Rows from block 2 of the text decoder of a small image captioner, named by matrix and row number. Rows with one number belong to one neuron. Each number is 50 + 12 x the weight over its row's rms, rounded and kept within 0 to 99. All counts start at 0.
After each neuron's rows are labels from the 100 texts, of 14976, where the neuron reaches its highest value: "fires on" is the input token at the peak. Only what is clearly more common there than usual is listed. The data: regions of photos with short descriptions (Visual Genome). In brackets: how many of the 100, against the usual share in percent.
# fc1: MLP up (decoder.blocks.2.mlp.fc1.weight, 768x256), inputs 192-255
# fc2: MLP down (decoder.blocks.2.mlp.fc2.weight, 256x768, transposed), outputs 192-255

fc1.758:35 34 62 57 40 55 66 42 55 57 71 54 32 57 50 45 68 52 60 38 53 56 33 77 77 51 32 50 66 62 49 41 48 36 66 38 41 29 46 56 27 33 61 50 58 47 53 67 43 50 63 49 71 79 54 48 51 28 48 34 42 35 61 64
fc2.758:36 61 56 51 48 55 42 27 61 49 36 37 41 62 40 74 65 45 55 64 28 39 41 63 55 36 60 44 38 70 41 54 73 34 35 39 54 60 64 74 55 61 44 56 61 48 47 47 66 71 41 44 54 53 37 59 63 48 57 64 55 42 27 60
fires on: "is" (9 vs 2.4); "seat" (7 vs 0); "trash" (7 vs 0)

fc1.123:42 24 65 46 45 50 65 49 43 52 47 49 61 41 53 69 63 75 50 58 55 63 53 46 55 54 69 44 51 83 28 32 71 54 48 50 73 46 40 50 54 38 42 42 62 41 81 49 35 47 65 54 55 56 55 35 75 67 40 43 44 46 35 51
fc2.123:49 47 60 57 65 50 52 54 35 30 71 34 42 50 43 35 57 47 74 41 50 47 68 56 44 70 42 46 68 75 49 43 37 68 73 42 64 40 39 42 56 50 53 45 46 34 49 45 40 30 57 68 31 63 57 51 47 49 52 42 44 56 48 40
fires on: "<end>" (58 vs 13.8); "of" (24 vs 2)

fc1.600:31 64 58 67 51 52 61 48 50 27 48 66 40 42 51 50 47 55 55 67 60 69 41 52 65 54 51 53 46 44 54 42 40 64 53 47 42 63 37 47 52 57 43 42 55 55 56 25 21 40 35 32 32 57 58 53 36 49 39 50 66 44 29 49
fc2.600:60 47 45 47 48 49 35 53 39 56 49 64 59 59 71 40 52 61 81 43 73 39 62 57 56 49 53 51 47 54 55 55 46 70 15 34 44 39 26 69 32 42 55 61 51 44 60 37 30 50 65 30 46 48 69 39 46 38 45 70 59 34 51 57
fires on: "woman" (76 vs 0.4); "is" (15 vs 2.4)

fc1.91:57 36 42 72 47 64 63 47 34 29 47 37 57 68 56 56 50 38 53 57 63 45 61 64 63 52 34 18 52 54 55 36 47 48 32 33 48 66 55 52 56 49 42 43 56 67 43 55 48 32 56 64 58 54 45 37 48 54 49 19 63 51 53 47
fc2.91:44 49 52 41 47 54 56 29 53 51 82 39 52 51 29 52 51 38 36 52 64 67 37 61 68 63 61 39 65 46 26 39 75 31 42 41 44 60 40 52 44 40 53 41 49 42 35 50 60 61 56 65 66 49 30 58 63 58 49 47 58 64 49 47
fires on: "sitting" (27 vs 0.2); "standing" (22 vs 0.2); "parked" (16 vs 0.1); "snowboarding" (8 vs 0)

fc1.398:36 35 23 48 41 64 85 37 48 25 65 56 79 80 32 67 47 45 49 43 57 70 44 60 29 50 41 44 62 50 45 45 41 59 33 33 37 64 72 44 52 41 49 66 67 60 48 62 48 48 39 48 82 47 58 60 50 27 59 54 52 71 20 36
fc2.398:51 59 52 38 28 69 68 41 67 65 71 52 54 46 34 48 48 63 48 46 55 54 56 62 01 53 60 70 39 63 26 56 52 58 37 48 66 53 33 35 53 44 73 57 47 59 59 63 46 66 66 44 46 56 50 45 60 35 30 42 56 53 76 55
fires on: "<end>" (47 vs 13.8); "all" (9 vs 0)

fc1.369:50 60 39 33 60 37 48 41 42 33 71 45 58 57 53 56 78 33 64 56 46 43 49 44 48 51 51 39 55 53 27 65 46 64 45 46 41 45 54 50 61 30 48 53 67 54 63 39 73 63 57 66 34 47 54 62 33 32 54 37 48 64 52 58
fc2.369:45 57 61 48 41 55 49 55 52 56 33 38 67 51 55 44 49 49 46 47 49 44 36 48 44 51 42 35 62 57 65 55 49 40 60 49 56 53 56 56 32 28 64 41 34 60 62 34 82 79 65 40 62 38 27 38 76 49 61 33 52 35 45 54
fires on: "sitting" (19 vs 0.2); "glasses" (8 vs 0); "people" (7 vs 0.1)

fc1.729:63 69 47 38 51 48 39 46 65 48 50 60 38 41 55 51 46 49 68 28 48 49 54 55 53 54 32 59 59 46 36 57 29 23 73 54 55 43 47 54 48 54 49 56 37 51 28 55 51 51 54 34 37 58 33 66 64 55 59 40 56 60 44 54
fc2.729:64 54 53 40 40 52 59 55 44 64 71 38 34 53 55 40 38 75 70 49 61 58 38 49 47 46 65 53 36 69 47 55 59 43 41 44 51 32 43 40 39 59 56 42 44 49 53 73 26 64 62 35 47 37 46 44 68 41 61 46 36 41 57 62
fires on: "a" (53 vs 5.7); "-" (12 vs 0.1); "to" (9 vs 0.3)

fc1.86:60 47 56 40 40 63 50 58 89 56 52 27 53 60 52 63 50 52 68 71 60 49 57 46 47 55 23 65 45 45 60 58 36 66 56 71 38 55 38 43 43 53 33 47 52 69 44 23 77 31 54 41 48 57 76 45 52 24 46 48 40 46 61 33
fc2.86:41 56 35 33 42 43 54 27 54 32 40 36 29 45 64 41 71 45 52 56 46 59 57 57 70 62 32 65 57 68 36 69 60 44 38 42 58 39 50 45 70 39 58 52 58 47 60 17 45 59 54 48 55 75 28 31 54 45 53 49 56 54 39 37
fires on: "in" (12 vs 1.7); "paper" (11 vs 0.1); "and" (9 vs 1); "is" (9 vs 2.4)

fc1.314:45 55 29 57 54 56 41 54 34 55 42 38 56 73 40 57 42 30 61 58 54 58 49 45 63 53 53 40 49 48 56 58 16 26 37 48 47 38 55 60 42 57 46 51 28 68 60 51 55 57 54 30 54 45 36 47 47 70 34 55 48 59 51 41
fc2.314:57 60 28 46 59 51 32 75 36 53 58 37 74 41 51 66 32 30 55 58 63 52 66 51 74 51 38 67 50 39 52 50 42 65 48 31 61 67 25 56 25 59 52 69 33 58 59 47 55 65 47 55 40 42 41 54 60 38 34 40 64 47 74 45
fires on: "traffic" (42 vs 0); "stop" (28 vs 0); "street" (28 vs 0.2)

fc1.608:67 45 54 47 44 47 54 46 30 31 41 51 39 45 51 59 25 57 53 53 60 67 57 81 41 51 25 45 44 49 59 46 48 62 43 38 52 58 70 54 41 30 41 40 67 56 42 44 49 49 51 46 70 33 35 62 40 39 76 37 34 44 63 62
fc2.608:45 51 52 45 54 58 51 49 55 56 52 47 84 15 56 66 61 53 55 49 41 55 30 72 73 56 30 40 36 47 54 43 58 64 45 68 41 52 67 68 56 35 40 55 39 36 58 66 60 51 60 49 53 25 47 67 62 58 48 60 53 42 48 45
fires on: "sitting" (43 vs 0.2); "laying" (10 vs 0); "parked" (8 vs 0.1)

fc1.252:63 58 39 68 56 68 48 41 40 55 49 34 65 45 65 56 29 45 57 41 51 68 56 53 49 66 28 53 62 56 41 55 60 45 49 38 49 65 39 38 49 57 52 59 51 50 53 39 36 31 48 34 49 65 57 49 54 59 45 15 33 32 58 45
fc2.252:73 44 69 64 41 59 60 33 59 71 49 68 58 55 56 43 31 40 82 44 28 34 58 26 50 69 37 39 48 51 60 49 29 46 55 26 51 58 56 45 29 61 67 54 56 55 56 44 53 53 52 52 61 57 74 54 48 40 30 49 31 45 55 51
fires on: "woman" (22 vs 0.4); "tail" (11 vs 0.1); "is" (11 vs 2.4); "ear" (7 vs 0.1)

fc1.78:55 57 56 59 33 49 49 62 30 58 43 29 51 68 41 47 55 61 45 53 50 52 41 50 60 32 22 68 44 46 57 41 45 51 44 59 36 48 37 45 50 55 61 36 66 48 60 55 47 61 40 44 53 43 47 34 49 59 45 59 53 39 68 25
fc2.78:36 72 22 54 46 43 45 75 29 63 46 50 55 49 45 35 34 48 24 54 76 27 65 48 48 52 65 52 67 51 52 57 44 82 47 46 44 44 65 58 40 43 40 69 56 56 38 42 56 67 48 55 29 35 45 28 61 66 65 55 41 35 55 30
fires on: "woman" (22 vs 0.4); "man" (12 vs 1.1); "man's" (11 vs 0.1)

fc1.699:52 46 46 49 44 50 66 50 47 40 50 65 52 45 66 57 47 48 52 40 49 50 64 50 63 53 47 53 43 49 24 55 52 60 37 47 66 61 52 30 37 67 56 56 59 37 56 42 63 64 45 44 28 43 58 47 56 50 45 68 52 32 48 48
fc2.699:74 59 45 51 46 66 25 73 52 47 46 60 62 47 48 73 58 56 53 57 47 60 54 29 41 40 45 69 58 44 38 76 46 34 59 45 35 70 52 64 59 44 34 75 49 51 57 72 56 30 42 40 59 47 53 52 44 57 39 57 68 57 52 32
fires on: "the" (23 vs 5); "are" (13 vs 0.4); "and" (8 vs 1)

fc1.405:40 48 62 59 36 60 71 57 50 53 54 48 54 37 87 53 52 36 46 47 53 56 44 69 48 52 35 60 49 58 43 48 49 61 65 62 48 49 29 62 53 45 48 35 50 59 51 56 43 52 14 51 48 51 47 68 31 73 60 58 38 58 32 51
fc2.405:31 56 58 55 40 48 52 69 65 65 70 55 45 40 51 26 48 40 44 60 52 44 58 66 54 60 31 36 53 47 50 60 54 49 55 48 38 27 67 34 46 46 48 56 29 51 53 41 41 40 80 54 60 33 44 46 45 45 43 58 62 48 45 46
fires on: "woman" (43 vs 0.4); "man" (24 vs 1.1); "girl" (15 vs 0.2)

fc1.741:33 31 40 59 49 30 35 60 48 68 47 61 49 49 48 46 38 41 36 58 49 47 49 43 54 56 46 45 62 64 57 74 31 47 44 30 52 58 48 76 31 66 53 44 42 55 27 59 67 40 71 58 60 43 31 56 66 56 36 21 51 63 52 61
fc2.741:32 67 47 42 71 56 40 56 49 44 67 38 54 45 55 47 59 41 54 32 80 49 62 41 66 50 40 70 50 60 37 40 42 37 34 51 57 71 59 67 36 43 50 43 47 43 56 39 40 64 33 53 62 48 45 58 44 56 33 28 50 56 49 70
fires on: "in" (39 vs 1.7); "stop" (20 vs 0)

fc1.484:65 52 45 30 48 49 49 57 33 46 49 47 40 40 42 58 35 42 52 54 55 45 61 55 77 51 44 31 41 42 69 31 60 38 35 44 43 48 61 57 38 54 61 40 61 54 37 65 40 48 62 56 59 37 50 51 25 64 58 25 80 70 60 48
fc2.484:47 65 63 50 66 46 53 51 55 58 71 27 49 44 38 53 50 41 41 59 63 63 43 63 48 38 42 28 67 61 31 42 31 63 60 46 60 37 28 50 52 43 43 28 48 48 51 46 48 60 48 47 47 34 67 74 51 57 55 52 67 28 65 50
fires on: "sitting" (47 vs 0.2); "standing" (8 vs 0.2); "is" (8 vs 2.4)

fc1.626:56 35 39 51 63 71 29 45 46 26 62 49 58 58 44 47 59 57 35 43 41 49 29 28 52 51 35 47 59 50 45 68 47 25 51 53 34 56 57 68 41 47 34 63 34 43 37 66 60 47 36 65 43 75 45 38 42 32 70 35 57 67 49 86
fc2.626:25 53 61 35 51 44 64 66 69 38 69 64 59 45 53 42 53 56 20 55 23 57 63 54 42 43 50 54 55 53 47 45 61 42 54 26 48 54 35 74 53 68 53 48 33 36 45 50 38 45 05 61 57 47 21 27 68 44 57 45 59 60 38 71
fires on: "in" (42 vs 1.7); "on" (18 vs 3.1); "little" (15 vs 0)

fc1.628:62 28 41 46 64 61 37 43 43 58 32 37 54 58 50 20 57 61 52 29 56 57 45 58 60 49 61 55 55 50 40 31 43 37 85 66 43 39 54 40 50 55 47 42 53 19 37 62 39 39 56 55 32 54 58 45 50 71 20 55 64 61 61 41
fc2.628:34 39 36 56 66 61 45 46 42 46 54 41 68 40 45 26 67 62 56 61 52 38 39 61 75 59 46 60 52 66 26 61 72 68 66 34 41 33 50 40 40 45 46 35 41 27 71 49 42 49 41 61 45 85 28 48 56 75 37 39 59 42 35 20
fires on: "is" (24 vs 2.4); "very" (20 vs 0); "are" (12 vs 0.4); "trees" (10 vs 0.2)

fc1.108:48 38 59 66 62 46 40 48 47 55 33 51 30 53 43 43 53 46 49 69 38 45 51 18 50 55 48 46 40 54 41 47 46 76 46 46 43 49 52 56 43 88 53 38 60 49 37 39 46 43 34 44 44 39 56 51 27 69 54 62 43 44 40 47
fc2.108:41 60 60 55 43 34 32 30 22 40 76 69 66 44 41 43 48 49 47 53 50 42 65 58 60 56 60 43 47 78 54 66 48 52 47 64 37 69 55 50 28 62 58 36 60 30 55 42 54 38 60 40 85 50 54 58 47 51 77 62 26 43 41 36
fires on: "the" (29 vs 5); "of" (15 vs 2); "water" (7 vs 0.2); "next" (7 vs 0.1)

fc1.633:30 64 38 56 57 41 54 36 59 46 35 56 54 78 58 47 45 69 50 51 58 38 54 42 42 57 48 69 44 55 63 53 21 40 66 45 55 33 51 66 46 24 55 35 25 64 32 40 29 44 31 46 32 47 59 70 53 47 42 45 48 56 54 42
fc2.633:40 46 87 54 65 56 49 50 54 49 59 04 62 50 70 62 58 69 67 42 39 44 64 52 58 65 29 55 56 37 50 47 67 60 38 36 56 67 41 37 38 28 65 56 55 70 31 33 34 57 30 46 48 28 64 68 29 31 44 50 40 45 33 53
fires on: "woman" (53 vs 0.4); "a" (24 vs 5.7)

fc1.430:45 41 36 47 65 56 45 63 38 39 51 52 43 61 50 52 32 53 56 36 61 71 63 36 52 48 49 37 70 52 40 65 35 30 40 61 66 79 69 23 60 34 52 77 68 67 61 28 50 53 77 32 52 35 37 49 47 42 49 44 49 44 35 62
fc2.430:39 58 59 46 57 52 51 37 39 65 45 67 59 35 57 38 30 48 50 54 50 58 37 62 46 27 53 44 71 67 51 57 82 48 67 56 41 72 30 36 24 51 50 54 48 59 52 51 36 73 51 75 73 37 36 55 48 34 29 47 68 39 64 42
fires on: "the" (22 vs 5); "ocean" (21 vs 0); "on" (11 vs 3.1); "of" (9 vs 2)

fc1.743:55 56 46 52 36 56 58 60 73 36 55 70 41 33 63 31 53 49 39 41 57 58 54 37 46 48 49 64 55 27 57 37 52 43 38 70 42 68 47 52 57 65 64 35 38 60 50 44 50 45 20 36 29 47 54 53 64 76 48 72 47 66 62 53
fc2.743:78 56 59 47 63 67 33 55 56 51 42 73 48 59 52 49 67 37 78 36 29 53 42 56 29 59 61 56 69 51 48 65 47 53 30 58 59 54 68 56 32 27 37 49 30 50 61 61 58 39 18 58 36 45 58 31 59 24 57 54 56 42 51 61
fires on: "the" (53 vs 5); "horse's" (7 vs 0)

fc1.37:31 36 48 56 61 41 42 31 51 44 53 40 63 43 45 70 46 54 51 49 60 48 79 40 43 40 59 55 56 57 66 41 35 73 33 41 70 33 59 65 60 60 45 49 41 19 40 46 62 59 42 34 64 42 48 50 55 24 43 53 39 62 42 44
fc2.37:51 48 34 38 41 43 48 64 61 61 71 43 57 61 50 48 25 56 57 63 42 41 48 50 43 37 50 75 45 52 18 53 35 54 79 36 41 70 63 41 75 50 64 55 50 65 58 63 49 60 41 27 64 71 46 52 58 59 35 35 36 38 51 33
fires on: "the" (56 vs 5); "a" (20 vs 5.7); "on" (13 vs 3.1)

fc1.15:56 67 75 51 31 55 32 50 26 24 40 41 46 41 60 55 69 45 74 38 38 56 31 50 44 42 35 49 34 56 30 67 49 56 64 70 40 64 18 45 55 68 61 41 83 44 33 45 42 42 68 53 42 35 52 72 61 58 56 50 43 46 61 67
fc2.15:55 50 40 39 37 43 45 37 45 36 43 48 47 68 46 55 44 80 44 52 50 36 58 51 75 70 69 37 42 62 49 55 39 40 48 69 40 42 50 30 40 69 42 71 39 46 47 49 41 48 31 58 64 64 45 80 43 65 27 48 48 43 59 52
fires on: "a" (15 vs 5.7); "says" (13 vs 0)

fc1.643:48 32 45 39 55 56 63 42 43 53 69 52 45 37 61 33 62 38 47 43 55 56 43 52 58 52 63 49 67 60 55 37 34 58 58 51 39 66 53 40 42 48 33 48 17 47 32 64 59 36 48 65 63 86 70 53 39 38 53 56 46 34 69 54
fc2.643:48 67 64 36 61 81 53 53 48 73 44 69 40 65 42 43 52 40 61 35 31 52 49 51 61 38 45 32 38 52 61 49 72 28 47 47 54 56 49 46 39 55 60 43 46 37 35 58 75 50 46 44 62 33 45 36 40 55 39 47 53 28 58 41
fires on: "is" (41 vs 2.4); "chain" (8 vs 0); "light" (7 vs 0.2); "with" (7 vs 1)

fc1.269:45 61 55 59 61 64 34 35 51 43 35 61 39 42 63 62 46 46 42 75 44 48 20 40 58 56 38 64 59 45 26 51 40 37 43 49 56 61 52 49 64 69 36 75 54 29 56 52 44 48 47 46 42 46 39 72 44 63 63 42 52 29 46 54
fc2.269:57 49 31 55 49 46 35 44 22 57 68 36 41 35 67 57 57 38 42 72 32 64 45 56 47 48 34 44 65 56 50 61 48 43 48 48 33 43 51 64 54 27 34 63 34 50 63 44 68 44 61 59 47 50 26 34 56 81 54 66 45 64 41 47
fires on: "snow" (31 vs 0.2); "a" (25 vs 5.7)

fc1.431:59 51 32 44 34 62 25 54 41 49 21 60 45 57 51 54 42 54 56 65 66 52 36 38 50 43 57 52 42 46 42 52 48 53 34 47 42 16 49 48 40 55 43 68 35 62 55 51 39 56 50 41 35 40 54 44 44 50 50 34 36 56 37 40
fc2.431:38 62 56 45 86 47 44 64 47 41 46 61 59 55 44 63 41 64 57 49 35 53 44 63 55 57 48 49 71 45 39 42 40 73 46 29 43 31 48 41 65 51 54 57 46 65 44 67 42 34 48 56 43 49 53 45 45 63 50 50 48 36 52 44
fires on: "snow" (17 vs 0.2); "dirt" (14 vs 0); "grass" (11 vs 0.2); "ground" (10 vs 0.2)

fc1.545:49 53 73 63 44 74 42 79 54 35 40 64 57 45 41 44 45 21 57 48 59 70 58 44 43 63 58 76 50 48 60 48 41 51 42 43 47 57 45 61 59 58 62 66 49 46 59 32 46 46 51 59 51 54 40 51 35 48 54 57 48 37 63 66
fc2.545:56 52 48 44 38 31 41 69 62 25 52 59 41 42 42 62 17 60 52 51 39 56 44 48 61 36 51 49 63 53 49 57 60 60 53 31 45 47 45 54 55 44 56 51 63 29 51 61 56 57 51 60 80 51 44 53 42 55 42 70 71 41 39 46
fires on: "<end>" (31 vs 13.8); "covered" (14 vs 0.1); "cooked" (12 vs 0); "fried" (9 vs 0)

fc1.673:51 37 25 46 50 39 56 50 47 57 20 67 49 38 36 67 40 41 44 56 54 55 53 55 45 51 65 57 45 52 44 65 39 77 41 41 57 37 57 45 68 66 36 23 33 35 48 60 41 62 60 52 37 52 51 52 52 60 42 48 38 41 42 45
fc2.673:50 47 45 62 65 53 38 41 45 54 25 52 43 46 34 47 42 50 46 56 67 49 68 44 59 58 64 69 60 41 38 63 39 43 61 45 31 63 50 65 59 39 46 54 22 58 69 50 48 60 49 36 49 42 41 75 35 53 40 58 52 61 53 49
fires on: "traffic" (28 vs 0); "in" (9 vs 1.7); "video" (8 vs 0); "air" (7 vs 0.1)

fc1.138:61 60 54 24 43 42 46 52 61 64 63 63 54 38 60 41 34 54 66 55 52 45 51 58 38 36 38 51 38 43 80 43 54 28 38 26 36 56 54 54 61 60 65 64 72 32 53 51 31 64 64 60 46 40 60 61 39 46 57 62 60 58 41 32
fc2.138:67 40 49 54 36 53 54 53 62 55 60 68 47 43 60 56 59 44 26 33 66 30 43 47 36 44 64 75 49 54 49 68 62 40 59 60 62 71 49 54 44 63 60 51 38 45 45 73 48 47 39 66 73 53 65 58 38 53 61 70 50 44 53 56
fires on: "<end>" (36 vs 13.8); "of" (17 vs 2); "being" (12 vs 0); "chicken" (11 vs 0)

fc1.349:33 55 57 41 60 49 47 53 38 39 64 41 69 55 46 63 51 67 56 41 40 47 56 71 32 47 48 53 45 41 51 36 43 42 48 56 28 68 54 49 49 49 52 20 55 35 63 57 62 68 59 59 48 56 64 64 51 49 50 55 67 54 49 55
fc2.349:61 61 70 44 46 60 56 55 43 47 51 53 55 57 56 52 72 52 70 50 73 39 46 41 40 80 30 51 50 45 51 73 32 45 42 48 44 35 47 44 47 65 59 49 45 70 48 64 29 69 49 61 60 31 53 40 55 42 32 66 76 57 55 54
fires on: "is" (31 vs 2.4); "a" (14 vs 5.7); "train" (10 vs 0.3); "motorcycle" (9 vs 0.1)

fc1.736:55 49 55 33 36 41 58 35 44 39 66 47 46 43 61 66 65 63 62 36 63 39 65 68 50 43 45 56 63 34 71 42 33 65 56 30 74 56 37 34 47 36 45 15 36 32 39 33 40 55 45 59 62 60 42 43 56 57 23 60 42 37 37 57
fc2.736:36 53 45 39 42 43 36 59 74 65 44 66 52 52 45 35 44 55 50 46 58 66 56 53 35 37 43 64 53 55 54 73 49 65 61 68 54 43 51 53 49 42 39 41 56 49 61 34 67 34 56 41 48 35 45 52 67 54 57 50 45 53 41 38
fires on: "woman" (14 vs 0.4); "man" (11 vs 1.1); "room" (7 vs 0); "man's" (7 vs 0.1)

fc1.266:27 40 47 62 36 70 57 60 49 33 63 55 57 62 47 51 63 64 76 35 39 53 69 57 32 60 56 41 59 39 38 44 50 48 53 31 39 62 52 59 23 52 54 54 49 43 65 64 50 53 63 32 53 59 48 55 44 52 36 48 55 53 50 32
fc2.266:51 53 53 38 56 60 58 51 47 36 44 76 55 44 39 71 45 41 55 48 45 28 64 47 47 52 56 72 46 59 56 46 55 62 46 27 49 39 41 65 52 48 44 58 66 62 56 58 52 45 48 53 46 44 75 58 27 39 49 53 52 32 31 52
fires on: "<end>" (51 vs 13.8); "is" (13 vs 2.4)

fc1.313:61 33 48 43 42 44 55 28 53 30 39 41 28 46 42 65 58 43 55 37 31 40 61 63 45 67 36 45 62 52 72 47 43 48 57 46 30 60 59 50 61 35 56 43 42 54 64 52 60 46 52 48 55 53 59 67 54 55 37 61 64 56 23 55
fc2.313:85 27 56 56 53 49 67 41 45 60 36 49 39 58 46 65 32 74 42 41 36 46 56 52 76 55 66 48 53 48 38 51 29 64 67 68 40 39 36 61 79 50 44 52 37 42 53 36 58 47 56 43 65 54 59 53 31 51 49 41 43 51 30 54
fires on: "in" (61 vs 1.7); "a" (26 vs 5.7)

fc1.41:37 38 36 42 56 46 44 38 61 34 53 50 44 47 41 41 42 43 42 83 47 45 44 41 81 36 66 33 26 47 31 51 53 50 67 59 77 48 53 39 44 58 67 53 68 54 56 59 84 50 43 45 63 51 42 54 39 52 61 49 56 41 61 53
fc2.41:64 56 35 40 37 55 48 52 43 61 45 49 60 61 38 59 39 39 43 68 41 52 49 38 54 69 53 66 57 31 67 49 53 49 70 27 54 43 36 51 48 66 58 33 62 52 26 45 58 51 63 68 66 57 44 54 21 55 55 34 54 76 54 28
fires on: "snow" (34 vs 0.2); "water" (32 vs 0.2); "ski" (22 vs 0.1)

fc1.414:43 42 41 51 56 43 47 52 50 62 55 41 45 70 34 39 55 49 45 54 64 65 64 65 42 36 45 47 49 62 47 65 50 45 76 35 58 45 55 40 36 52 39 42 35 31 44 45 48 43 61 40 61 50 58 67 45 57 28 35 20 26 53 50
fc2.414:59 52 48 35 49 57 65 53 52 56 43 59 29 59 59 46 33 65 37 54 46 47 64 51 52 47 30 51 61 49 63 47 29 56 40 47 61 50 52 56 39 29 44 45 57 28 38 36 50 44 46 72 56 25 80 33 41 65 43 56 59 39 47 79
fires on: "<end>" (29 vs 13.8); "white" (13 vs 1.6); "in" (13 vs 1.7); "cell" (7 vs 0)

fc1.211:65 65 54 28 44 51 56 50 44 44 40 62 39 42 53 62 55 55 48 36 40 51 50 66 44 50 55 41 57 43 38 58 41 40 29 40 44 42 50 66 66 41 32 75 40 56 54 41 65 52 41 39 67 36 57 69 31 50 70 49 71 53 44 48
fc2.211:48 50 52 37 40 66 61 58 20 47 67 52 62 49 58 65 52 38 40 36 56 13 52 60 49 48 38 49 50 54 33 51 50 29 44 65 83 35 34 60 71 53 38 48 49 53 56 40 43 71 38 38 58 48 57 60 54 29 62 54 35 64 66 48
fires on: "in" (43 vs 1.7); "the" (12 vs 5); "cloudy" (8 vs 0)

fc1.189:54 44 53 59 57 56 69 34 48 46 64 52 49 70 48 47 52 55 50 52 64 44 72 48 58 34 44 53 58 47 39 43 53 35 57 46 58 58 51 26 63 51 66 38 69 11 41 58 61 45 69 50 59 43 41 63 26 43 50 37 62 59 49 61
fc2.189:42 53 60 56 52 44 66 43 41 40 50 57 36 60 43 61 73 48 43 47 53 53 55 45 58 53 39 46 69 27 60 37 49 42 61 54 46 63 58 14 45 69 56 34 60 34 39 49 53 31 47 75 39 43 72 60 53 52 62 54 67 27 53 75
fires on: "the" (34 vs 5); "of" (20 vs 2); "soccer" (14 vs 0); "tennis" (14 vs 0.1)

fc1.702:38 22 52 46 66 65 60 48 47 31 54 47 60 35 65 38 39 61 48 65 58 53 31 41 41 51 57 47 67 18 47 54 45 35 46 68 41 47 51 41 59 57 51 50 84 45 42 64 60 62 61 27 57 58 56 54 54 58 22 77 54 47 66 41
fc2.702:56 25 36 62 49 61 57 64 40 58 47 29 22 52 46 51 57 54 52 58 51 56 73 49 47 30 46 34 41 36 56 63 57 27 72 66 52 39 41 58 41 48 20 36 76 52 53 45 39 51 20 64 58 48 31 38 51 64 52 69 57 50 55 27
fires on: "is" (37 vs 2.4); "player" (22 vs 0.1); "skateboarder" (11 vs 0)

fc1.717:47 52 60 59 55 57 53 41 62 55 62 48 38 44 52 71 47 60 57 54 49 40 41 63 38 25 60 50 26 71 57 55 58 51 47 50 44 59 32 41 21 44 41 45 53 48 35 35 45 53 64 54 50 44 57 32 40 57 58 32 48 34 60 40
fc2.717:40 69 56 64 50 42 60 50 58 49 34 39 42 76 71 48 56 52 48 47 34 60 41 58 43 74 57 57 38 65 52 55 55 44 43 64 37 35 23 31 48 58 47 59 49 51 49 41 47 33 59 65 49 52 36 53 48 29 63 40 62 44 54 65
fires on: "snow" (12 vs 0.2); "baby" (12 vs 0.1); "tree" (8 vs 0.3); "white" (8 vs 1.6)

fc1.667:75 51 65 38 48 37 61 49 54 51 48 53 61 64 29 55 42 73 52 79 48 56 48 38 37 46 47 57 55 47 62 42 49 49 56 35 34 72 51 43 44 49 43 39 49 43 51 53 45 64 54 30 64 31 28 29 64 39 67 37 38 33 61 69
fc2.667:42 42 66 49 40 33 59 47 36 50 62 53 34 45 31 41 42 49 44 70 67 56 36 51 70 56 38 56 65 40 67 47 46 62 50 39 35 44 45 64 44 46 42 45 42 66 48 57 45 75 58 42 60 29 37 57 55 37 67 35 60 53 54 47
fires on: "sitting" (12 vs 0.2)

fc1.195:59 39 87 45 79 71 65 56 41 48 50 71 53 31 53 51 54 48 58 56 41 63 36 53 52 63 49 64 64 45 25 46 60 40 41 60 54 39 31 49 35 66 45 65 53 63 31 50 39 57 43 40 66 45 49 44 54 50 39 47 69 42 35 62
fc2.195:27 46 57 48 62 48 61 55 29 61 51 58 46 77 48 36 52 48 56 35 53 36 58 70 58 56 53 46 39 63 42 67 39 41 23 68 58 54 57 37 59 53 40 69 63 57 57 41 39 40 67 53 59 65 51 49 59 49 57 61 32 36 38 25
fires on: "is" (44 vs 2.4); "woman" (36 vs 0.4)

fc1.120:60 60 47 69 46 56 41 33 32 54 43 53 38 49 41 40 47 46 81 52 56 50 46 41 38 48 44 75 46 68 66 54 36 38 57 64 55 53 64 54 26 43 59 55 46 36 54 61 58 44 47 35 67 66 50 61 46 50 48 61 44 48 26 54
fc2.120:54 50 56 59 66 34 30 42 46 62 63 51 46 41 43 56 53 42 58 39 45 44 44 44 47 59 51 42 73 59 47 56 40 37 71 67 55 61 55 57 42 22 64 54 49 36 67 50 46 62 61 38 41 46 40 60 56 66 37 55 57 54 16 34
fires on: "snow" (46 vs 0.2); "skate" (8 vs 0)

fc1.612:47 77 58 48 64 35 62 61 51 41 39 61 51 40 27 66 46 58 50 32 51 22 64 41 40 48 68 33 61 51 59 35 39 48 32 76 37 62 51 52 73 45 67 41 32 54 56 45 50 49 47 36 32 67 44 70 55 61 53 36 48 42 35 61
fc2.612:12 68 67 38 37 54 47 68 49 43 52 67 65 59 64 56 47 54 63 53 60 30 74 22 45 46 54 53 24 34 35 25 52 53 41 46 46 39 39 46 34 47 61 44 63 54 48 58 40 47 43 56 49 52 64 92 55 56 47 37 32 27 44 51
fires on: "a" (45 vs 5.7); "small" (25 vs 0.2); "little" (13 vs 0); "young" (9 vs 0.1)

fc1.613:69 49 35 40 69 52 27 46 69 38 59 26 48 37 52 23 39 53 62 46 24 63 53 43 58 47 31 52 82 46 52 30 58 51 31 60 32 36 49 49 52 55 50 49 35 37 50 57 72 48 76 36 44 55 38 47 76 62 54 63 53 54 62 53
fc2.613:18 73 47 47 52 56 54 58 59 58 58 47 53 40 70 62 34 42 42 32 41 66 35 48 74 53 59 75 53 63 60 45 30 63 76 42 35 39 75 64 50 49 28 50 45 44 61 77 53 58 51 36 43 56 73 49 43 27 63 61 56 41 42 34
fires on: "a" (84 vs 5.7); "and" (10 vs 1)

fc1.205:50 70 32 23 74 45 30 35 29 44 35 37 59 67 41 44 42 42 39 66 43 36 30 51 56 47 37 54 69 32 36 69 31 47 52 48 47 56 42 43 59 44 24 63 57 63 41 56 63 42 33 39 37 46 55 33 46 35 70 76 52 75 65 47
fc2.205:60 59 50 41 45 70 45 35 51 55 45 62 52 49 36 70 31 51 22 55 53 55 42 54 65 52 53 52 65 32 60 55 42 60 62 54 34 49 45 38 69 48 51 66 49 68 48 58 27 65 52 61 49 53 47 19 40 52 54 37 58 68 23 44
fires on: "in" (54 vs 1.7); "on" (20 vs 3.1); "wearing" (10 vs 0.7); "with" (7 vs 1)